Rows from block 2 of a small image classifier, named by matrix and row number. Rows with one number belong to one neuron. Each number is 128 + 32 x the weight over its row's rms, rounded and kept within 0 to 255. All counts start at 0. Numbers have three digits each. After the name is the row's rms in percent of the matrix's.
After each neuron's rows are labels from the 100 images, of 14976, where the neuron reaches its highest value: "colour at peak" is the nearest of a few named colours to the mean colour under the peak; "strongest on" is what is common among them. Only what is clearly more common there than usual is listed. The data: retinal OCT scans (Kermany 2017).
# fc1: MLP up (model.blocks.2.mlp.fc1.weight, 768x192), inputs 144-191
# fc2: MLP down (model.blocks.2.mlp.fc2.weight, 192x768, transposed), outputs 144-191

fc1.301 097:163130108113132127095145112106182196116117155092095132113147153147126179136158166141038139099131104127112112107139137191127140067145132100037097
fc2.301 071:078144094151102138145097120085086148122094139114102160127220111171147130116130120155148104117130131119157107091105135090157134133143127094118123
colour at peak: white; grey
strongest on: finding: diabetic macular edema

fc1.248 094:107133149132116119145136110137185172133192152190128097120092148105124150135140090072137135113139064127130155100116138128110161124193124178077110
fc2.248 089:081137104162114127131151159089142118138114142122213126163135115203177098100121084128129168144116100133178094101150137081197123183098121162117128
colour at peak: grey
strongest on: finding: diabetic macular edema

fc1.628 110:169131079172129100121110084131165119103110123132074122109151131106129126117151151135029158114105119084067117105134179124087157041158098131072159
fc2.628 112:109139072151129159129145099125111142116058073068047126105218128131173107112059147191147133156139133117109094080166148095148176157135128085113148
colour at peak: white
strongest on: finding: diabetic macular edema

fc1.751 105:127158152076123123105134098174096136112092067147112116192159107098084133137143184132012129156095139088125143133118138137144081121076059168106087
fc2.751 129:164080123087157121118107149127115136153099113143136174158106085073144114115157132146150138110167149121101146116164072130111138143134153147170154
colour at peak: grey
strongest on: finding: diabetic macular edema

fc1.606 097:144164118132141133090086111128126080102116084132126097106059144122123105129200142119109146122104076162150102109107150135110107098153130198110156
fc2.606 106:093138161133110143166152072086086143198117155125163177165159130133132171110194158125134099128105191125149111148100149085161040116146073140185109
colour at peak: grey
strongest on: finding: diabetic macular edema

fc1.173 102:114145140150109087135095113129127133103174135183122124157093183083096118186177109072129106142098073115138100079079134129102113063132074141130133
fc2.173 110:112110110129152136131107145107124072083086088099167055138092106144194155153148088141131130118138123087153130033118116148139147181175172140134146
colour at peak: grey
strongest on: finding: choroidal neovascularization; finding: diabetic macular edema

fc1.697 101:127141130111111174075089116098178118062106079114071134156108096087109137142116122131010099079107095096121156143132103123137146092162130163071101
fc2.697 096:116123139106140096154150143082113167150135130113092193177171123117093111138120115151158138113125255102164146143106126162071098177111106115155143
colour at peak: grey
strongest on: finding: diabetic macular edema

fc1.300 085:082137171108094110116124130105168126097189135220106101133119116107159136171150122104120129104121060128155126098098132123125157101105092172075078
fc2.300 093:092114126147110124127125173106120096138106092143154134152136106225160139126124107151095119104114112083164129075092142123174152170124096111145127
colour at peak: grey
strongest on: finding: choroidal neovascularization

fc1.426 115:158111117099113130062115118194161127118112138126120128112056099103125156153133172129093142086182089111110110093151130134114167134129156144098115
fc2.426 073:121139105172109130103181149143125164124091185095083103137158101152124142128201150133114178156141126104102124190150150074133136086163131141116075
colour at peak: grey
strongest on: finding: diabetic macular edema

fc1.295 092:105143171143090133101106133098188104093194162185125078140117155100127130125144103099153136144093056144144058131089129137125153126116110151109100
fc2.295 104:187127111128154115122139171125128113143086106105080172185135148152159187160076156168087111110138110087139120137086144126176172156107096087150130
colour at peak: grey
strongest on: finding: choroidal neovascularization; finding: diabetic macular edema

fc1.372 090:121177126143139106084143117174150144124177171093071135140094160158139137105114134105123130112127103128147114110116174167151112109128141090074044
fc2.372 111:096170095182092092155139140103129129190128180074118143111135160152166151107183147158169153112152166114151083095127170096147134185104110078181133
colour at peak: grey
strongest on: finding: diabetic macular edema

fc1.711 103:176115120132083138097084059158149118136099138119089121142088096113152176159133152180037143071077104121064166089103147112127143082118133142086126
fc2.711 126:095107129189125163135107123107160082155102083145111089067178098169110096072108077147152113172100100178142071066136099075182151124155110112117156
colour at peak: white
strongest on: finding: diabetic macular edema

fc1.627 111:164149084119085068069090123187141137104096165115098155149111112106110118141147187182031191108139114115065103116118139082089134123074130133108149
fc2.627 068:113106145154113156117161108133088187092088174082102049092185134166146135112096104160125126139138097140105110118133138108160158102142167102102115
colour at peak: white
strongest on: finding: diabetic macular edema

fc1.34 079:123129113118128120116122104190135152135145152120051172183160168066131105126116158091112105115106166047140108116143159140102103134115109146096052
fc2.34 097:107091115134125143182104123094140115180105140096090139187099114094153133117113128190138158108120215100158137157117115091116125150166076161177180
colour at peak: grey
strongest on: finding: choroidal neovascularization

fc1.93 082:154186152143170134114198118142146171111177128081068134158107170094176150139105137085099131092163136098130116166162174194142132149105120162061096
fc2.93 084:108101165140129075137075131117108098167108137080147110150195096152139103100130102209137135120140164098134113117089119133127128168083158150152178
colour at peak: grey
strongest on: finding: choroidal neovascularization

fc1.282 096:137117083180098142097082058176162117104096159121085066100082112095149148140179133148057169098127100082096174090123163128100165100155152127109131
fc2.282 068:111124134178144162118134108123129096141098117118121065095229107172118113094101093159130096200121086146134079100125148094176136118127149148100108
colour at peak: grey
strongest on: finding: diabetic macular edema

fc1.284 113:179122065135117105093116101185133157120091160130084127121138119096110139144154184130026176133114096081112105114134149119128145048120127145078144
fc2.284 098:109130065144152138126112117084091172096090144142107107095200121136159115116139130178144108122131106158117102028161120129141136104162122111141135
colour at peak: white; grey
strongest on: finding: diabetic macular edema

fc1.244 107:169147077140109106087076079220137104120101172113088124124110125104147121135136127166066148140177095085077080101142148091128152099098160129083145
fc2.244 096:124112103162133159099165134108141213072091126103057086097255127143107123109107119147115145173130140137113098176166136109146143079154135111072103
colour at peak: white
strongest on: finding: choroidal neovascularization

fc1.690 106:123185090137088132091075110139176106078119139125070137110110104100150104129165153139056150134137048105088088095129155114142161044163104132077118
fc2.690 103:148121093125115140149161112129170115136114095107018101072177134146121097144053124203135083148159138158109143100108128112158141114113146060104175
colour at peak: white
strongest on: finding: choroidal neovascularization

fc1.490 092:143152136140143131089164152113130109066137125151113103106084143166059131150146179114124129108161106149162141116162140139126145064161120101100101
fc2.490 108:137118105172119134156162159117171112150109130077122145137166122173090144112212194133165170128120138152157096178135116075148113114138100116112117
colour at peak: grey
strongest on: finding: diabetic macular edema

fc1.263 100:134112101144089128089104078146173109121094172099098101129101097107132137124147127156085131100142119106071164089117142139130179113165166121090137
fc2.263 095:090113115171129188119111123102132121139111094104116070073232108192112114094101095136147145178118100155153076098143124087176147136121142114107144
colour at peak: white
strongest on: finding: diabetic macular edema

fc1.684 095:159170081114106129127116120128168107106127080100052136112138163107130112164132131158037147158139093098077084081108143153136203094104157122045139
fc2.684 083:111128169095132136128164080100092172144065083063068105127193128105185140138130161169123092113140139135119114105128162133163113104148100109147116
colour at peak: white
strongest on: finding: diabetic macular edema

fc1.420 117:163195104137076128101082114150206099093129129104082120143083123107149081131137156128067187123126095110105076103122161122125157081136112158060121
fc2.420 096:178103112123090164140173104144163116100059107143035107095167109158093102136090117230113098161159126161059138084090122134140179112105166049089160
colour at peak: white
strongest on: finding: choroidal neovascularization

fc1.212 106:147140089178131093109104103163158124086099112120095122125151120100118107138183163155016174161114117105083110082133178127100134022148117135060147
fc2.212 089:112138058135137173130155109122112142108081068084047135101235130138164117116050135176149117167143131121128089083153134111168172150154119075108139
colour at peak: white; grey
strongest on: finding: diabetic macular edema

fc1.159 095:147121094120063122093085079193148138101123173094078120110089096108148115152170177166037141092134130104082137080133170123125148096135164143079147
fc2.159 095:103127113157118175119114090108139123110134102108087079072203136135129112112078100125147087181124077157144112104130119079184159084162147116111126
colour at peak: grey; white
strongest on: finding: diabetic macular edema

fc1.44 080:156150133151134116100077143087201149088199128122122121115104166128162173127155144079055121098101097134154171140101163128154146071132097166065140
fc2.44 064:094131158159124122179135130104113142194133186099144133140178149131171165118159139185193137138128135081158092082152106058101132186141139117185112
colour at peak: grey
strongest on: finding: diabetic macular edema

fc1.546 096:129088113113073156098095084141156126109092122115082129151085076113141149139167128170020147081101103118090158070090123142107168098144132144094143
fc2.546 106:083118128170119185147072130101145043167118079135140099086135101179142117083128071137150122157095091165156082068125113073182156136138122130145134
colour at peak: grey
strongest on: finding: diabetic macular edema

fc1.695 101:145092090087146148160159062146156131105101115110067083145106120107122136158139111149050113130131125086118190091116152148076182094179152128112142
fc2.695 083:108140133138120171122075105114141099188173156102157068102146107158161131127156068125155131142130065141118114045132148115151137127133128146151093
colour at peak: grey
strongest on: finding: diabetic macular edema

fc1.662 101:190159097101061147071087080185123126108096170133109097139113107139141181140167179189029123061095085114076145072134142083140110106115117122098106
fc2.662 126:133102066184125141149127115095166128092124124137067095054177113113108095104117079151150079177140089184119124089156106115138148063187152103118145
colour at peak: white
strongest on: finding: diabetic macular edema

fc1.556 106:133083119131131114137117087091181141128183199176130122132106148110145112127135118069171132118135059138149145092123122153125148132161135157123090
fc2.556 123:108120111152142127130164168096134145129128146126194098158129115209178128100109095142125158114135054141178119092134124110204140181097119152122133
colour at peak: grey
strongest on: finding: choroidal neovascularization

fc1.89 108:178117108120085126098107076177155115121093141118104121134078104106155175136143151186045140084100109113062161064113154125126145094119162155119142
fc2.89 151:091113113203117167141110119108168064162102089132114095066173096163100093072092078140161127165097108181141072073135113071181150121148114118123162
colour at peak: white
strongest on: finding: diabetic macular edema

fc1.539 091:177132135049151138053097126171130170112114161134105146139130087089174160139160198136067144087160123085086117102118120132153163096112121125077115
fc2.539 085:117096150180148140128099103081119124102126174164183093120164083135094133117143088149153096148138094180121126096163090138154111107168154131173136
colour at peak: grey
strongest on: finding: diabetic macular edema

fc1.482 080:066157167120062155086131136124166113111195188130095089143093107126139140145110124077151192087138115101177090090127150119106145149111106166050009
fc2.482 107:119142187109111106137164113121114157162112126170177190142182172193123143126067115171129095134104123102098136126054145162173125144081127061163132
colour at peak: grey
strongest on: finding: diabetic macular edema

fc1.98 093:120114105123130137105109087113151092113122142117095112153094122068181178153149101115104123131158097048108127059137131134073212148202143180133115
fc2.98 072:148100167129167130112124137149121098153102103062164093114177127200065148132136125181111154159127113159108138183131133135179134127076184103097139
colour at peak: grey
strongest on: finding: diabetic macular edema

fc1.106 126:176141124107117139119143137164184157068129139162072136170075142069098127202156140112071133097159095099116147078121078151073164094139157140089129
fc2.106 088:133140143135073186124184112151128136124086133114105115114154161200119131101107131172133093131111127182110111120064147142193161111124101032093173
colour at peak: grey
strongest on: finding: diabetic macular edema

fc1.629 089:098142142126114143111120135105184079087152102158148108094136141113136115129133101103142138174116070162186051109122123138150127139144097156101157
fc2.629 100:184139141119170139128141159131129098147099075098084192154152137146138173146049148163080083115089125091116134155067129116170140114128087113147111
colour at peak: grey
strongest on: finding: diabetic macular edema

fc1.505 130:167141147112104124141125144161183150092136120147107157146086161086132125184151151125112173111169105097120122073085117134083163108120142126083106
fc2.505 093:141168108152067193132164143155123111094111143135078116109128147165117135108114111172140085141130114176122122111066152132177158123139122037120122
colour at peak: grey
strongest on: finding: diabetic macular edema

fc1.538 089:146153094130140163133093121128189134094090077127075145133133136110139133151120113167068131139107103128099133072100153133149183092135150100042109
fc2.538 087:092148152091131131119141062129086137163097058068080122133149132114180151130157152145118078095105114111133138078127160111165126108142100125141111
colour at peak: white
strongest on: finding: diabetic macular edema

fc1.592 094:134127072127108161120113101126161174104123148131092112079151130087156151154135119161076140115149113108102132081147136121132167078184128141048122
fc2.592 068:077138188126125168125123102094093150144083096098099107128236100159142126118082121169142133160120124098160098120144151115158131146127099121108090
colour at peak: white
strongest on: finding: diabetic macular edema

fc1.672 092:120114143106101150062086143116151117077095092102120140113124078136110132110131135158074119097094043136144127137146087087138161110149118144086138
fc2.672 093:174107135105174144132149149126156125163137112095035171129074095089154113125021083166119088110138248080124153135140123163061117135161145124185150
colour at peak: grey
strongest on: finding: diabetic macular edema

fc1.65 092:108116167042151102127086106130133143134135123178157127184072113092138141149136120142097115154169090118104166085133094161084105115128175186120162
fc2.65 108:080129168165099107165131151072126131186092130117143160132148133150111106083114163116145158108122181113190109166140165063127101195134117145164133
colour at peak: grey
strongest on: finding: choroidal neovascularization

fc1.622 088:106174141141134117126106102151159104099148160210147131145113121082106138144150122071126084144091067132128147116121086140121123094074061156150097
fc2.622 095:128105104130086169142080132110130077128069069111115140137078104171161129153106098174107105113125111093129130049098134115151182155149154112151138
colour at peak: grey
strongest on: finding: choroidal neovascularization

fc1.709 088:165118078171105113096090095199160083096102174112099091102077100110142153130159130180053144083132139078074142060122148113133150112147151125104136
fc2.709 079:123098107174155148132149123109129115132108098132108077066225099195095111099116081147132084189121090175136102083124122089201136105138134115116135
colour at peak: grey
strongest on: finding: diabetic macular edema

fc1.25 097:159099134076156103130115126148143183116120091177134172140117131090059095188184097161085094132124089144082182113107048190106116063139197119138140
fc2.25 117:138111169116133084110122107130107107161129150128122168172128099029183150135033125121119114155163097039121146160080115152134111154098174154136114
colour at peak: grey
strongest on: finding: choroidal neovascularization

fc1.46 108:202119047137103103092103099227156093107076138107085140128107099118135111146171132162049130171141117121078101104129136100106160078081166149107174
fc2.46 118:162136071155147135115144154130133136088097116127059129086219138166084096089108123155091106181114116175097080133162132115186154083170108091096120
colour at peak: white
strongest on: finding: choroidal neovascularization

fc1.678 100:135171184082118090142152071176089168156123115169117140168128150108130166160157121142106060117085135103104138124103134182102072106123104152121040
fc2.678 139:156079070111126150139130124103127145147141148112099142151100114086143141112117122145120115082102187088099187126132114097069131091191095153179150
colour at peak: grey
strongest on: finding: choroidal neovascularization; finding: diabetic macular edema

fc1.624 102:188142116118119116094089117130113156127104213102107146143108123118182183170154181132022171075112090103081119107128154115125119071111112144065100
fc2.624 102:125095113140139091135097109111096135121096162180126111105146103126113096118173137177137082159153053173101119077172095127165128094176147117167147
colour at peak: grey
strongest on: finding: diabetic macular edema

fc1.727 105:134160086160117096139126127113166084103217165148149101094098142098080095125200084098165150154160104145144161097152177126048129134130122128140125
fc2.727 135:113132131136114168138060144125124083080105138146169123142072096093134096147170128131144133146132112172154054067134094130099131112174132154142150
colour at peak: grey
strongest on: finding: diabetic macular edema

fc1.413 102:133132125058125186081139142107185150066146121155104129186082089085122149147115170139092124054142059087113112105132069135116158085174114165107125
fc2.413 074:177139165099159109126196145145158143157136109090052133123097109122132127103075133126169088114174213105133139156159131147114136164145162109139117
colour at peak: grey
strongest on: finding: diabetic macular edema

fc1.549 111:175125076148091104090074099239132082121118147113083083120070105118132132131181130157064150133150111081057119094125149076139177111084154143132136
fc2.549 125:165107093176146162110170153109173144105103114120092091079215111172053116085131098145103124175133105179088108120158109112185133083145137105098134
colour at peak: grey
strongest on: finding: diabetic macular edema

fc1.601 096:128093125110112135133159066143166139132113173111095123147116108133151148160156140155034118111152110101122146090127143179119178111184166139106136
fc2.601 075:088146156152126158117067097105122099140136158115151067095171118151159120133142084119156124140124111118140097064136151095167125126140139142146096
colour at peak: grey; white
strongest on: finding: diabetic macular edema

fc1.308 130:198166094122107068077081092169131146072094158138101138108150131113104145143161173169030178142114084102100110105137143115111132053111143146037131
fc2.308 113:101119077139116138136116082081102182133085149118043117088216137118196106132059128181149095153150124136116093102141130121144147118159146088112117
colour at peak: white
strongest on: finding: diabetic macular edema

fc1.196 093:120172161151110140099119150134140087108201087144173087103096121128135056104137085082109172152092078158194109118122148141095096128138133180116173
fc2.196 108:103141160113143166146129089117086125165121150083141186183108099131168145122113138126129076114106114125151099162126124112161071113179072160171090
colour at peak: grey
strongest on: finding: diabetic macular edema

fc1.171 110:158113048180104131142100047196168095127121123102062106146117133103121125122189113157049157129100137103077147093134159082087176067145156172112168
fc2.171 106:149132059159124141119133136140139114149068115118107088111194137151117107100116116185130115175137081148080071057126138118174175136155136103122139
colour at peak: grey
strongest on: finding: diabetic macular edema

fc1.761 088:102204103187103116129060096178121077134124102130137129110114158128138146132157112091124161107083130120101108055099153088103141133132096154086127
fc2.761 079:114118104112156096126151136132089116139106131099155088143155118117185147112120134160161189116171137064139127102172099095123145197123173165122105
colour at peak: grey
strongest on: finding: choroidal neovascularization