{"arch": "vit", "model": "image classifier", "dataset": "retinal OCT scans (Kermany 2017)", "train_examples": 24607, "image_size": 32, "crop_scale_min": 0.7, "horizontal_flip": true, "color_jitter": 0.2, "targets": ["finding"], "num_classes": 4, "norm": "layernorm", "norm_position": "pre", "activation": "gelu", "mlp_ratio": 4, "head_dim": 16, "fused_qkv": false, "bias": "all", "qk_norm": false, "layer_scale_init": 1.0, "parallel_block": false, "inner_norm": false, "patch_size": [2, 2], "layers": 6, "width": 192, "positions": "conv", "pooling": "mean", "loss": "cross_entropy", "init": "xavier_uniform", "residual_init": "zero_last", "optimizer": "nadamw", "lr": 0.0013, "beta1": 0.95, "beta2": 0.98, "eps": 1e-10, "grad_clip": 1.0, "steps": 7200, "batch_size": 128, "epochs": 37.5, "lr_schedule": "linear", "final_lr_fraction": 0.01, "warmup_steps": 210, "weight_decay": 0.3}
Rows from block 2 of a small image classifier, named by matrix and row number. Rows with one number belong to one neuron. Each number is 500 + 50 x the weight over its row's rms, rounded and kept within 0 to 999. All counts start at 0. Numbers have three digits each. After the name is the row's rms in percent of the matrix's.
Before each neuron's rows are labels from the 100 images, of 14976, where the neuron reaches its highest value: "top examples" is what is common among them. Only what is clearly more common there than usual is listed. The data: retinal OCT scans (Kermany 2017). In brackets: how many of the 100, against the usual share in percent.
# fc1: MLP up (model.blocks.2.mlp.fc1.weight, 768x192), inputs 48-95
# fc2: MLP down (model.blocks.2.mlp.fc2.weight, 192x768, transposed), outputs 48-95

top examples: finding: diabetic macular edema (32 vs 11.7)
fc1.82 110:489494546446532551565509515487540367525440437602525476460445541442458480505570485433532484475540545500481494453514499562454490577581486528452564
fc2.82 124:483456501461480471494479477531445537487489554396465504531592539516568580409529472539664436546502563472497448523514546518448546445407416453517489

top examples: finding: diabetic macular edema (50 vs 11.7)
fc1.338 093:555422500552471511541573472485504504521563451478498500490545505446465551572445531453548515623440425554495504472639474495593568553477493613441457
fc2.338 102:507465546443477425525484525494561583509430504408475545539425512507417464541480462478378486496477502506606461499452474491463475550530477530548506

top examples: finding: choroidal neovascularization (61 vs 29.4)
fc1.27 092:532557516557505506542471454378493497523501505593525535540505552539435562511531465473547534565403528517516488573499505549463490561611530523458572
fc2.27 075:489485520467484457440471524533625362465463525457477507526509475562572460479480532494556425470473490486537439540429524512496418447458511494453532

top examples: finding: diabetic macular edema (29 vs 11.7)
fc1.524 107:490506484560546551499508504449472530550534459519513454490522421494396486523544510505544482565357539482410473519619490471504473528529467605371501
fc2.524 116:575498473500543539519589422435435593463453418565486515388490494572494539560511536434502522526502538553411497456506448443469510486447471391521454

top examples: finding: diabetic macular edema (50 vs 11.7)
fc1.388 083:501471556563438527608471468507491498526527445525509498548557497524465514568554577431560449567437436453498510530554474610517598503490509569315540
fc2.388 091:482532499483513416483464554461512564484497489366529522464457530534407451513481475527430562488501498563582463495504466511502521561443511421596462

top examples: finding: choroidal neovascularization (66 vs 29.4)
fc1.397 084:439485517513569525535449545483518521505450440511556478517573463487491463535512501515503496649513540499451504573532532544550467458544494547371479
fc2.397 075:525421498472449501454541477551445558442470498415438504476480487534548508486539519459454554460589489468504516481510438513462565603473506378559504

top examples: finding: diabetic macular edema (55 vs 11.7)
fc1.377 096:512482502602518503442617486483514491437509531540546449428533556513508523569514525475467494494451347559405537498608458472541511522490603581492535
fc2.377 097:427596485422484548519468523576465466495480506461437447528525501553526589462468556553421455496542531401501479533471575534487464460463463504532505

top examples: finding: choroidal neovascularization (66 vs 29.4); finding: diabetic macular edema (29 vs 11.7)
fc1.518 105:506476460497522515480548539515489506528644501495480535507456545543447387470527467513461561505531458485466543543447426557581454566524657522491501
fc2.518 123:543519496509481468506494622455557483520485473516509526571380452524474446518558507451492530481425485473504529576488486553519431536587541491443581

top examples: finding: diabetic macular edema (30 vs 11.7)
fc1.351 105:559501518498515472491530582456552499555537452542533540499511546540413411496495444554490549514475533521479507573448541541553488533557629538493473
fc2.351 110:408618484433471537501438500553484432534508491524409448595535480477531505380469559535534444484492541364543535465470499489513480418453522462548494

top examples: finding: choroidal neovascularization (60 vs 29.4)
fc1.680 091:599484558501517477546543485403546488551504440539596612449490444511501466515555441462552566494411553615485448596519491549440431517533533524433517
fc2.680 077:466483529475499524446441467539551476470475533399423482539629507531539529458428529473541363487504442508516523444502516418478469402507473516536464

top examples: finding: diabetic macular edema (64 vs 11.7)
fc1.517 099:538434479551540486486415615472582374440561524570480461488514453547518396543535550514427604506439434463498504474454588511608510535590618545513500
fc2.517 116:488484477570542378441525520513486437489563577547485494500540577479595496465577399480518483488456525480450519445487583550460524551453499447537575

top examples: finding: diabetic macular edema (49 vs 11.7)
fc1.326 087:522463535573455525591422523506481497552554475582486492476492507444517506528544531455534460576480471499426490444503528535555585480538464537417490
fc2.326 112:505509535462503457478478533513520587492471454389466534508441500530366426522477486497443591498532461561622513522539476471493466536537446475579447

top examples: finding: choroidal neovascularization (92 vs 29.4)
fc1.600 090:525499462552544540456519530517424419470544499491523433456535403534530517461550494492474500535436386460516507575452467537469468530496530508486452
fc2.600 101:454527467440552497486557531464552430498478553523515520512513549568460502399519520552591559397567522434499504542511602446502450456554547468577541

top examples: finding: choroidal neovascularization (64 vs 29.4)
fc1.343 095:463413543490562511589457484437523442553494441592603506502505515378434486468577439499494497522554539453465487495533460565493494583551544547410527
fc2.343 066:453510482489459495444450564530445518536488587429435543535610511578591523477488497496522499541461478433481472563519483578434475399473467463514485

top examples: finding: choroidal neovascularization (79 vs 29.4)
fc1.652 100:492453587463526471545526510462477490480444506528523560516532527467593564544508473468496474497495457557487528523504454565444555489418454469470493
fc2.652 117:517423528519495404455544570503616426425460539479536503596595447464592552561512480436466448558392449475508487501573570499549566523479516586408538

top examples: finding: choroidal neovascularization (79 vs 29.4)
fc1.32 090:488537452490503524521501516433496543482525472543474485490486461539462556525538490426531480636367518488438457581546508528520487466499514559355502
fc2.32 108:572495466459539512477574523443485582430484452495477509397488507585418488574508524456397537497525511544495473473502424465534514508434511391579450

top examples: finding: diabetic macular edema (40 vs 11.7)
fc1.437 091:564446499594574495490538540413560543473511489524511459430468421520476499506581486540550488444377515538358435437544588491552552568546535578486424
fc2.437 082:494552423410511467466521501513626479502475521460384485494494514575428436479499548552467553472594505498509495492415563512528445509532542483520510

top examples: finding: choroidal neovascularization (64 vs 29.4); finding: diabetic macular edema (36 vs 11.7)
fc1.331 098:542516489468503586520537509519514416494519486537545491593558487465474568503500465415498503502449401535592505543534503501537458508523583526512430
fc2.331 093:540481489449531450403487486555543515454482498388467498458389441506544394436509509555427496488547544531465520478422515451517453530488577457502473

top examples: finding: choroidal neovascularization (71 vs 29.4)
fc1.198 108:574398573491519525534559566534519416461443492489514459552575472494517540485512474440534491486554444536515482528532534489540502439524517506525430
fc2.198 131:479489501455503574571513488469509519491495553501521545466554543578390474494463487532525496447557484523524452476421456462506417454610520520571492

top examples: finding: choroidal neovascularization (100 vs 29.4)
fc1.562 104:508517466518605568469492580481586468428507534501599442494540442561459551512576524512438487494355457494471468498596550537622482536450518598470438
fc2.562 117:435580434522567496449504466502494555567545600504442593490448527606425449500468515589477524435446513510493510488534442542566436431501538543520514

top examples: finding: choroidal neovascularization (61 vs 29.4); finding: diabetic macular edema (38 vs 11.7)
fc1.337 105:491479484584502508468496560442470516557561462529521560432497403488457399537545481484521554580366492473428501566479523556536485545597536524405550
fc2.337 092:476388490604569481406530534540476518415471563497497495459471452458610470528567544449477514448503506470442506481498574569521602509425548369556562

top examples: finding: choroidal neovascularization (63 vs 29.4); finding: diabetic macular edema (28 vs 11.7)
fc1.718 083:482493536498489493571430552460592463503521464563535474522473452523454480558556593478506518595433471461502475489486536595562555516569523580309491
fc2.718 078:513471513451526450445455511449483531447480565407496522464478530556469450472497501567526501408501500527517469509524467504499505499440521414628466

top examples: finding: diabetic macular edema (29 vs 11.7)
fc1.550 109:489555481475565604482493587514565459504510538520497486413506429564479433523528555568458532473435428536502537601515433584483477523586567543432509
fc2.550 117:531479585445492442498546447503505552544372488402417557511388444484535477544487487467453492505505513556530553544458426514454463465529493465517561

top examples: finding: diabetic macular edema (32 vs 11.7)
fc1.322 076:505447517507548535494486533449498500532529469498498490483547467518481531560542511437511443613431441517388508454551462507492540489559448599373495
fc2.322 095:576522489438521545468587469471470573445460451511451518423470495596396512552525496422373545477543518560505478487540492447477476510491472404568466

top examples: finding: diabetic macular edema (45 vs 11.7)
fc1.536 104:564402504481530496569497496397528449574513478560578553491490553413469447520533429528516579543507507501466516495499469566472478548568573548470541
fc2.536 093:406571490453489523481413538586494462570482549382437500536574505596488491414461559585503446508529456398540495583508491547519469420512506451524480

top examples: finding: diabetic macular edema (31 vs 11.7)
fc1.495 097:519478546547484502595473441520535511569440375518482551530486472381480465545473536438534481626523522498539530510537498505538524516471487590396561
fc2.495 107:514534453484483400483499552474572472543523491451482576490495646599396420479466498546466506532503517494556499536432486492523390509528513462544498

top examples: finding: diabetic macular edema (39 vs 11.7)
fc1.429 102:643449606458568452611552517389573517461460503549592542458446502404513490540538470452506505511520520557475494547572453528504533586505517506478515
fc2.429 074:450558455519519454445425372506364500458476532388454502521641460537500576507482550561634542476466552526523501547506535461466511518432468497500506

top examples: finding: diabetic macular edema (71 vs 11.7)
fc1.325 123:564395551552520495541550544360553485480485543599581521534485488435466521563573437473482470528453448547490473454509449554518575601560566564459543
fc2.325 072:495469542456459402476473553577536493533452428447463516603499511459520483504561531389460524567477498404490515549534549480537540539410485440481514

top examples: finding: choroidal neovascularization (64 vs 29.4); finding: diabetic macular edema (36 vs 11.7)
fc1.439 111:554463463512488485475506560480615483563560490512491528501493541509452432484551455499478603563444517473460500580455548608572443556548570553458505
fc2.439 109:379501522511489491483443552586465445571502575519438498613534479445553494433494527440526468479462497315562529509482583531548541439461508514532541

top examples: finding: choroidal neovascularization (63 vs 29.4); finding: diabetic macular edema (28 vs 11.7)
fc1.415 088:496456447463541549509509525447550417463541534479532500502567545488486602499396475485577458450479470619567450442615497446515495486553553514521434
fc2.415 115:454498494514501464416456441493416612512546523469555545422438534504469452493489440581529568419517509504447540505483500454459495502501524412615504

top examples: finding: diabetic macular edema (48 vs 11.7)
fc1.603 104:519501543530541527592519548483504426506481422536588476495595534453398527551529517487483546575486500484515436464535477444498540537515495543397479
fc2.603 078:509450491469501459438469563500487474477468633484516558513602522556514524430449533523566495419526460540537483503510511496576446437467503397593518

top examples: finding: diabetic macular edema (41 vs 11.7)
fc1.693 095:516429496592515465472706468464486499473499522570507510474472472502547535511582457426518526482451480548390486523591464516491554533471542565487543
fc2.693 095:452557456394534581487463502540508495490461466431407437475501495564522538454420530538412510459557551414462490469415527518450448525493500439539454

top examples: finding: diabetic macular edema (36 vs 11.7)
fc1.659 113:472498500467490557580450509443589454518547479632540464479458556471414524500539530453539460486501563501545480440502539555482450535643504555406559
fc2.659 129:491444471463536444467513495567565447421501551419471462522564539512538561389483492515621415498489537452524412479496562480536524507402490475533480

top examples: finding: diabetic macular edema (43 vs 11.7)
fc1.712 097:554556430519615552472510563477507449510513507518491477450445408518536484483520526457455569489439428567507481581531427556517429563508582486447483
fc2.712 098:522493546493528461478483451541520587577413484302438515526469410510500485477408520532441512477460515543534567518464454485471498427538509481542474

top examples: finding: choroidal neovascularization (79 vs 29.4)
fc1.211 097:474404516464555510557460556415569424529455482563556498484442459468437505495564496492517517566465533529491443478578538520489494529485495554366508
fc2.211 068:470500493539478478449411521499406541530527624425397569555581519582519497427487490523545519453441499444488433567460511558472471420510453485542518

top examples: finding: choroidal neovascularization (100 vs 29.4)
fc1.57 094:488505457505586541468464586482554438432459537531570494514563416557498537503535550552488519518305477495443424496563562501549432536457509592473427
fc2.57 097:477583403497582494454526442476515569559531568522438591492446526604405457466443499559498529423428516527484481461534444497556448469484539530551490

top examples: finding: choroidal neovascularization (74 vs 29.4)
fc1.501 124:511510471514541554498538558431544457408443569523538474502519469517494546580576522523448426496394503499483416515608541500597458492460517598478467
fc2.501 126:481557494524524485496473470494512583568469567442454561464397500567465398533495549596455471462434523540480522511539465591566475435523539517483512

top examples: finding: choroidal neovascularization (77 vs 29.4)
fc1.304 095:483502558431524443513613599519559400453517497514524490518434542481490488493535442518489551488508543543546493507544458539561501538458506548499489
fc2.304 089:460529487516487515478449467593428555492577485511392444493480500484575487392472460493481442535588519455451521433524480494490544542471501472437508

top examples: finding: diabetic macular edema (82 vs 11.7)
fc1.183 087:587444534652477461510529505499491485438565550573539481530513461478519475558552475519383476553421446519417539427555486532563530616538597573516477
fc2.183 073:465587443399507516511532600535563441493484468432383466526524484558520557467469542531537467498580517410509457550459528530509467438475490515451554

top examples: finding: diabetic macular edema (72 vs 11.7)
fc1.624 102:561468495517537497516528531482544547497595506584457433535511557475483397533525477564435477519437472552351537423586458496552560553543580579499433
fc2.624 102:470578455490528535483577525501525475546503473503368487520557542531460552504525501447335497554516550406519457515403526569562517503516539510474547

top examples: finding: diabetic macular edema (33 vs 11.7)
fc1.584 111:625498538460452479570644481475510557525500458575461568543438512415461516506552408436523513490510534518491501485512499499453551614542602513511529
fc2.584 131:477533483535446578550483477487394582536500479573426502475468499500535510544502494451549518467498548480437512510404483511464526407485451464562534

top examples: finding: diabetic macular edema (73 vs 11.7)
fc1.490 092:599475529465470441582567501493526531514478489562473523537526506427500562465506454394523516561443470482520466487590514506538613607538547502482487
fc2.490 108:493489534555449425544511524501441621539459506526436536511392502434504446599500439453438483514474583527481547511431456520488537484503460535537536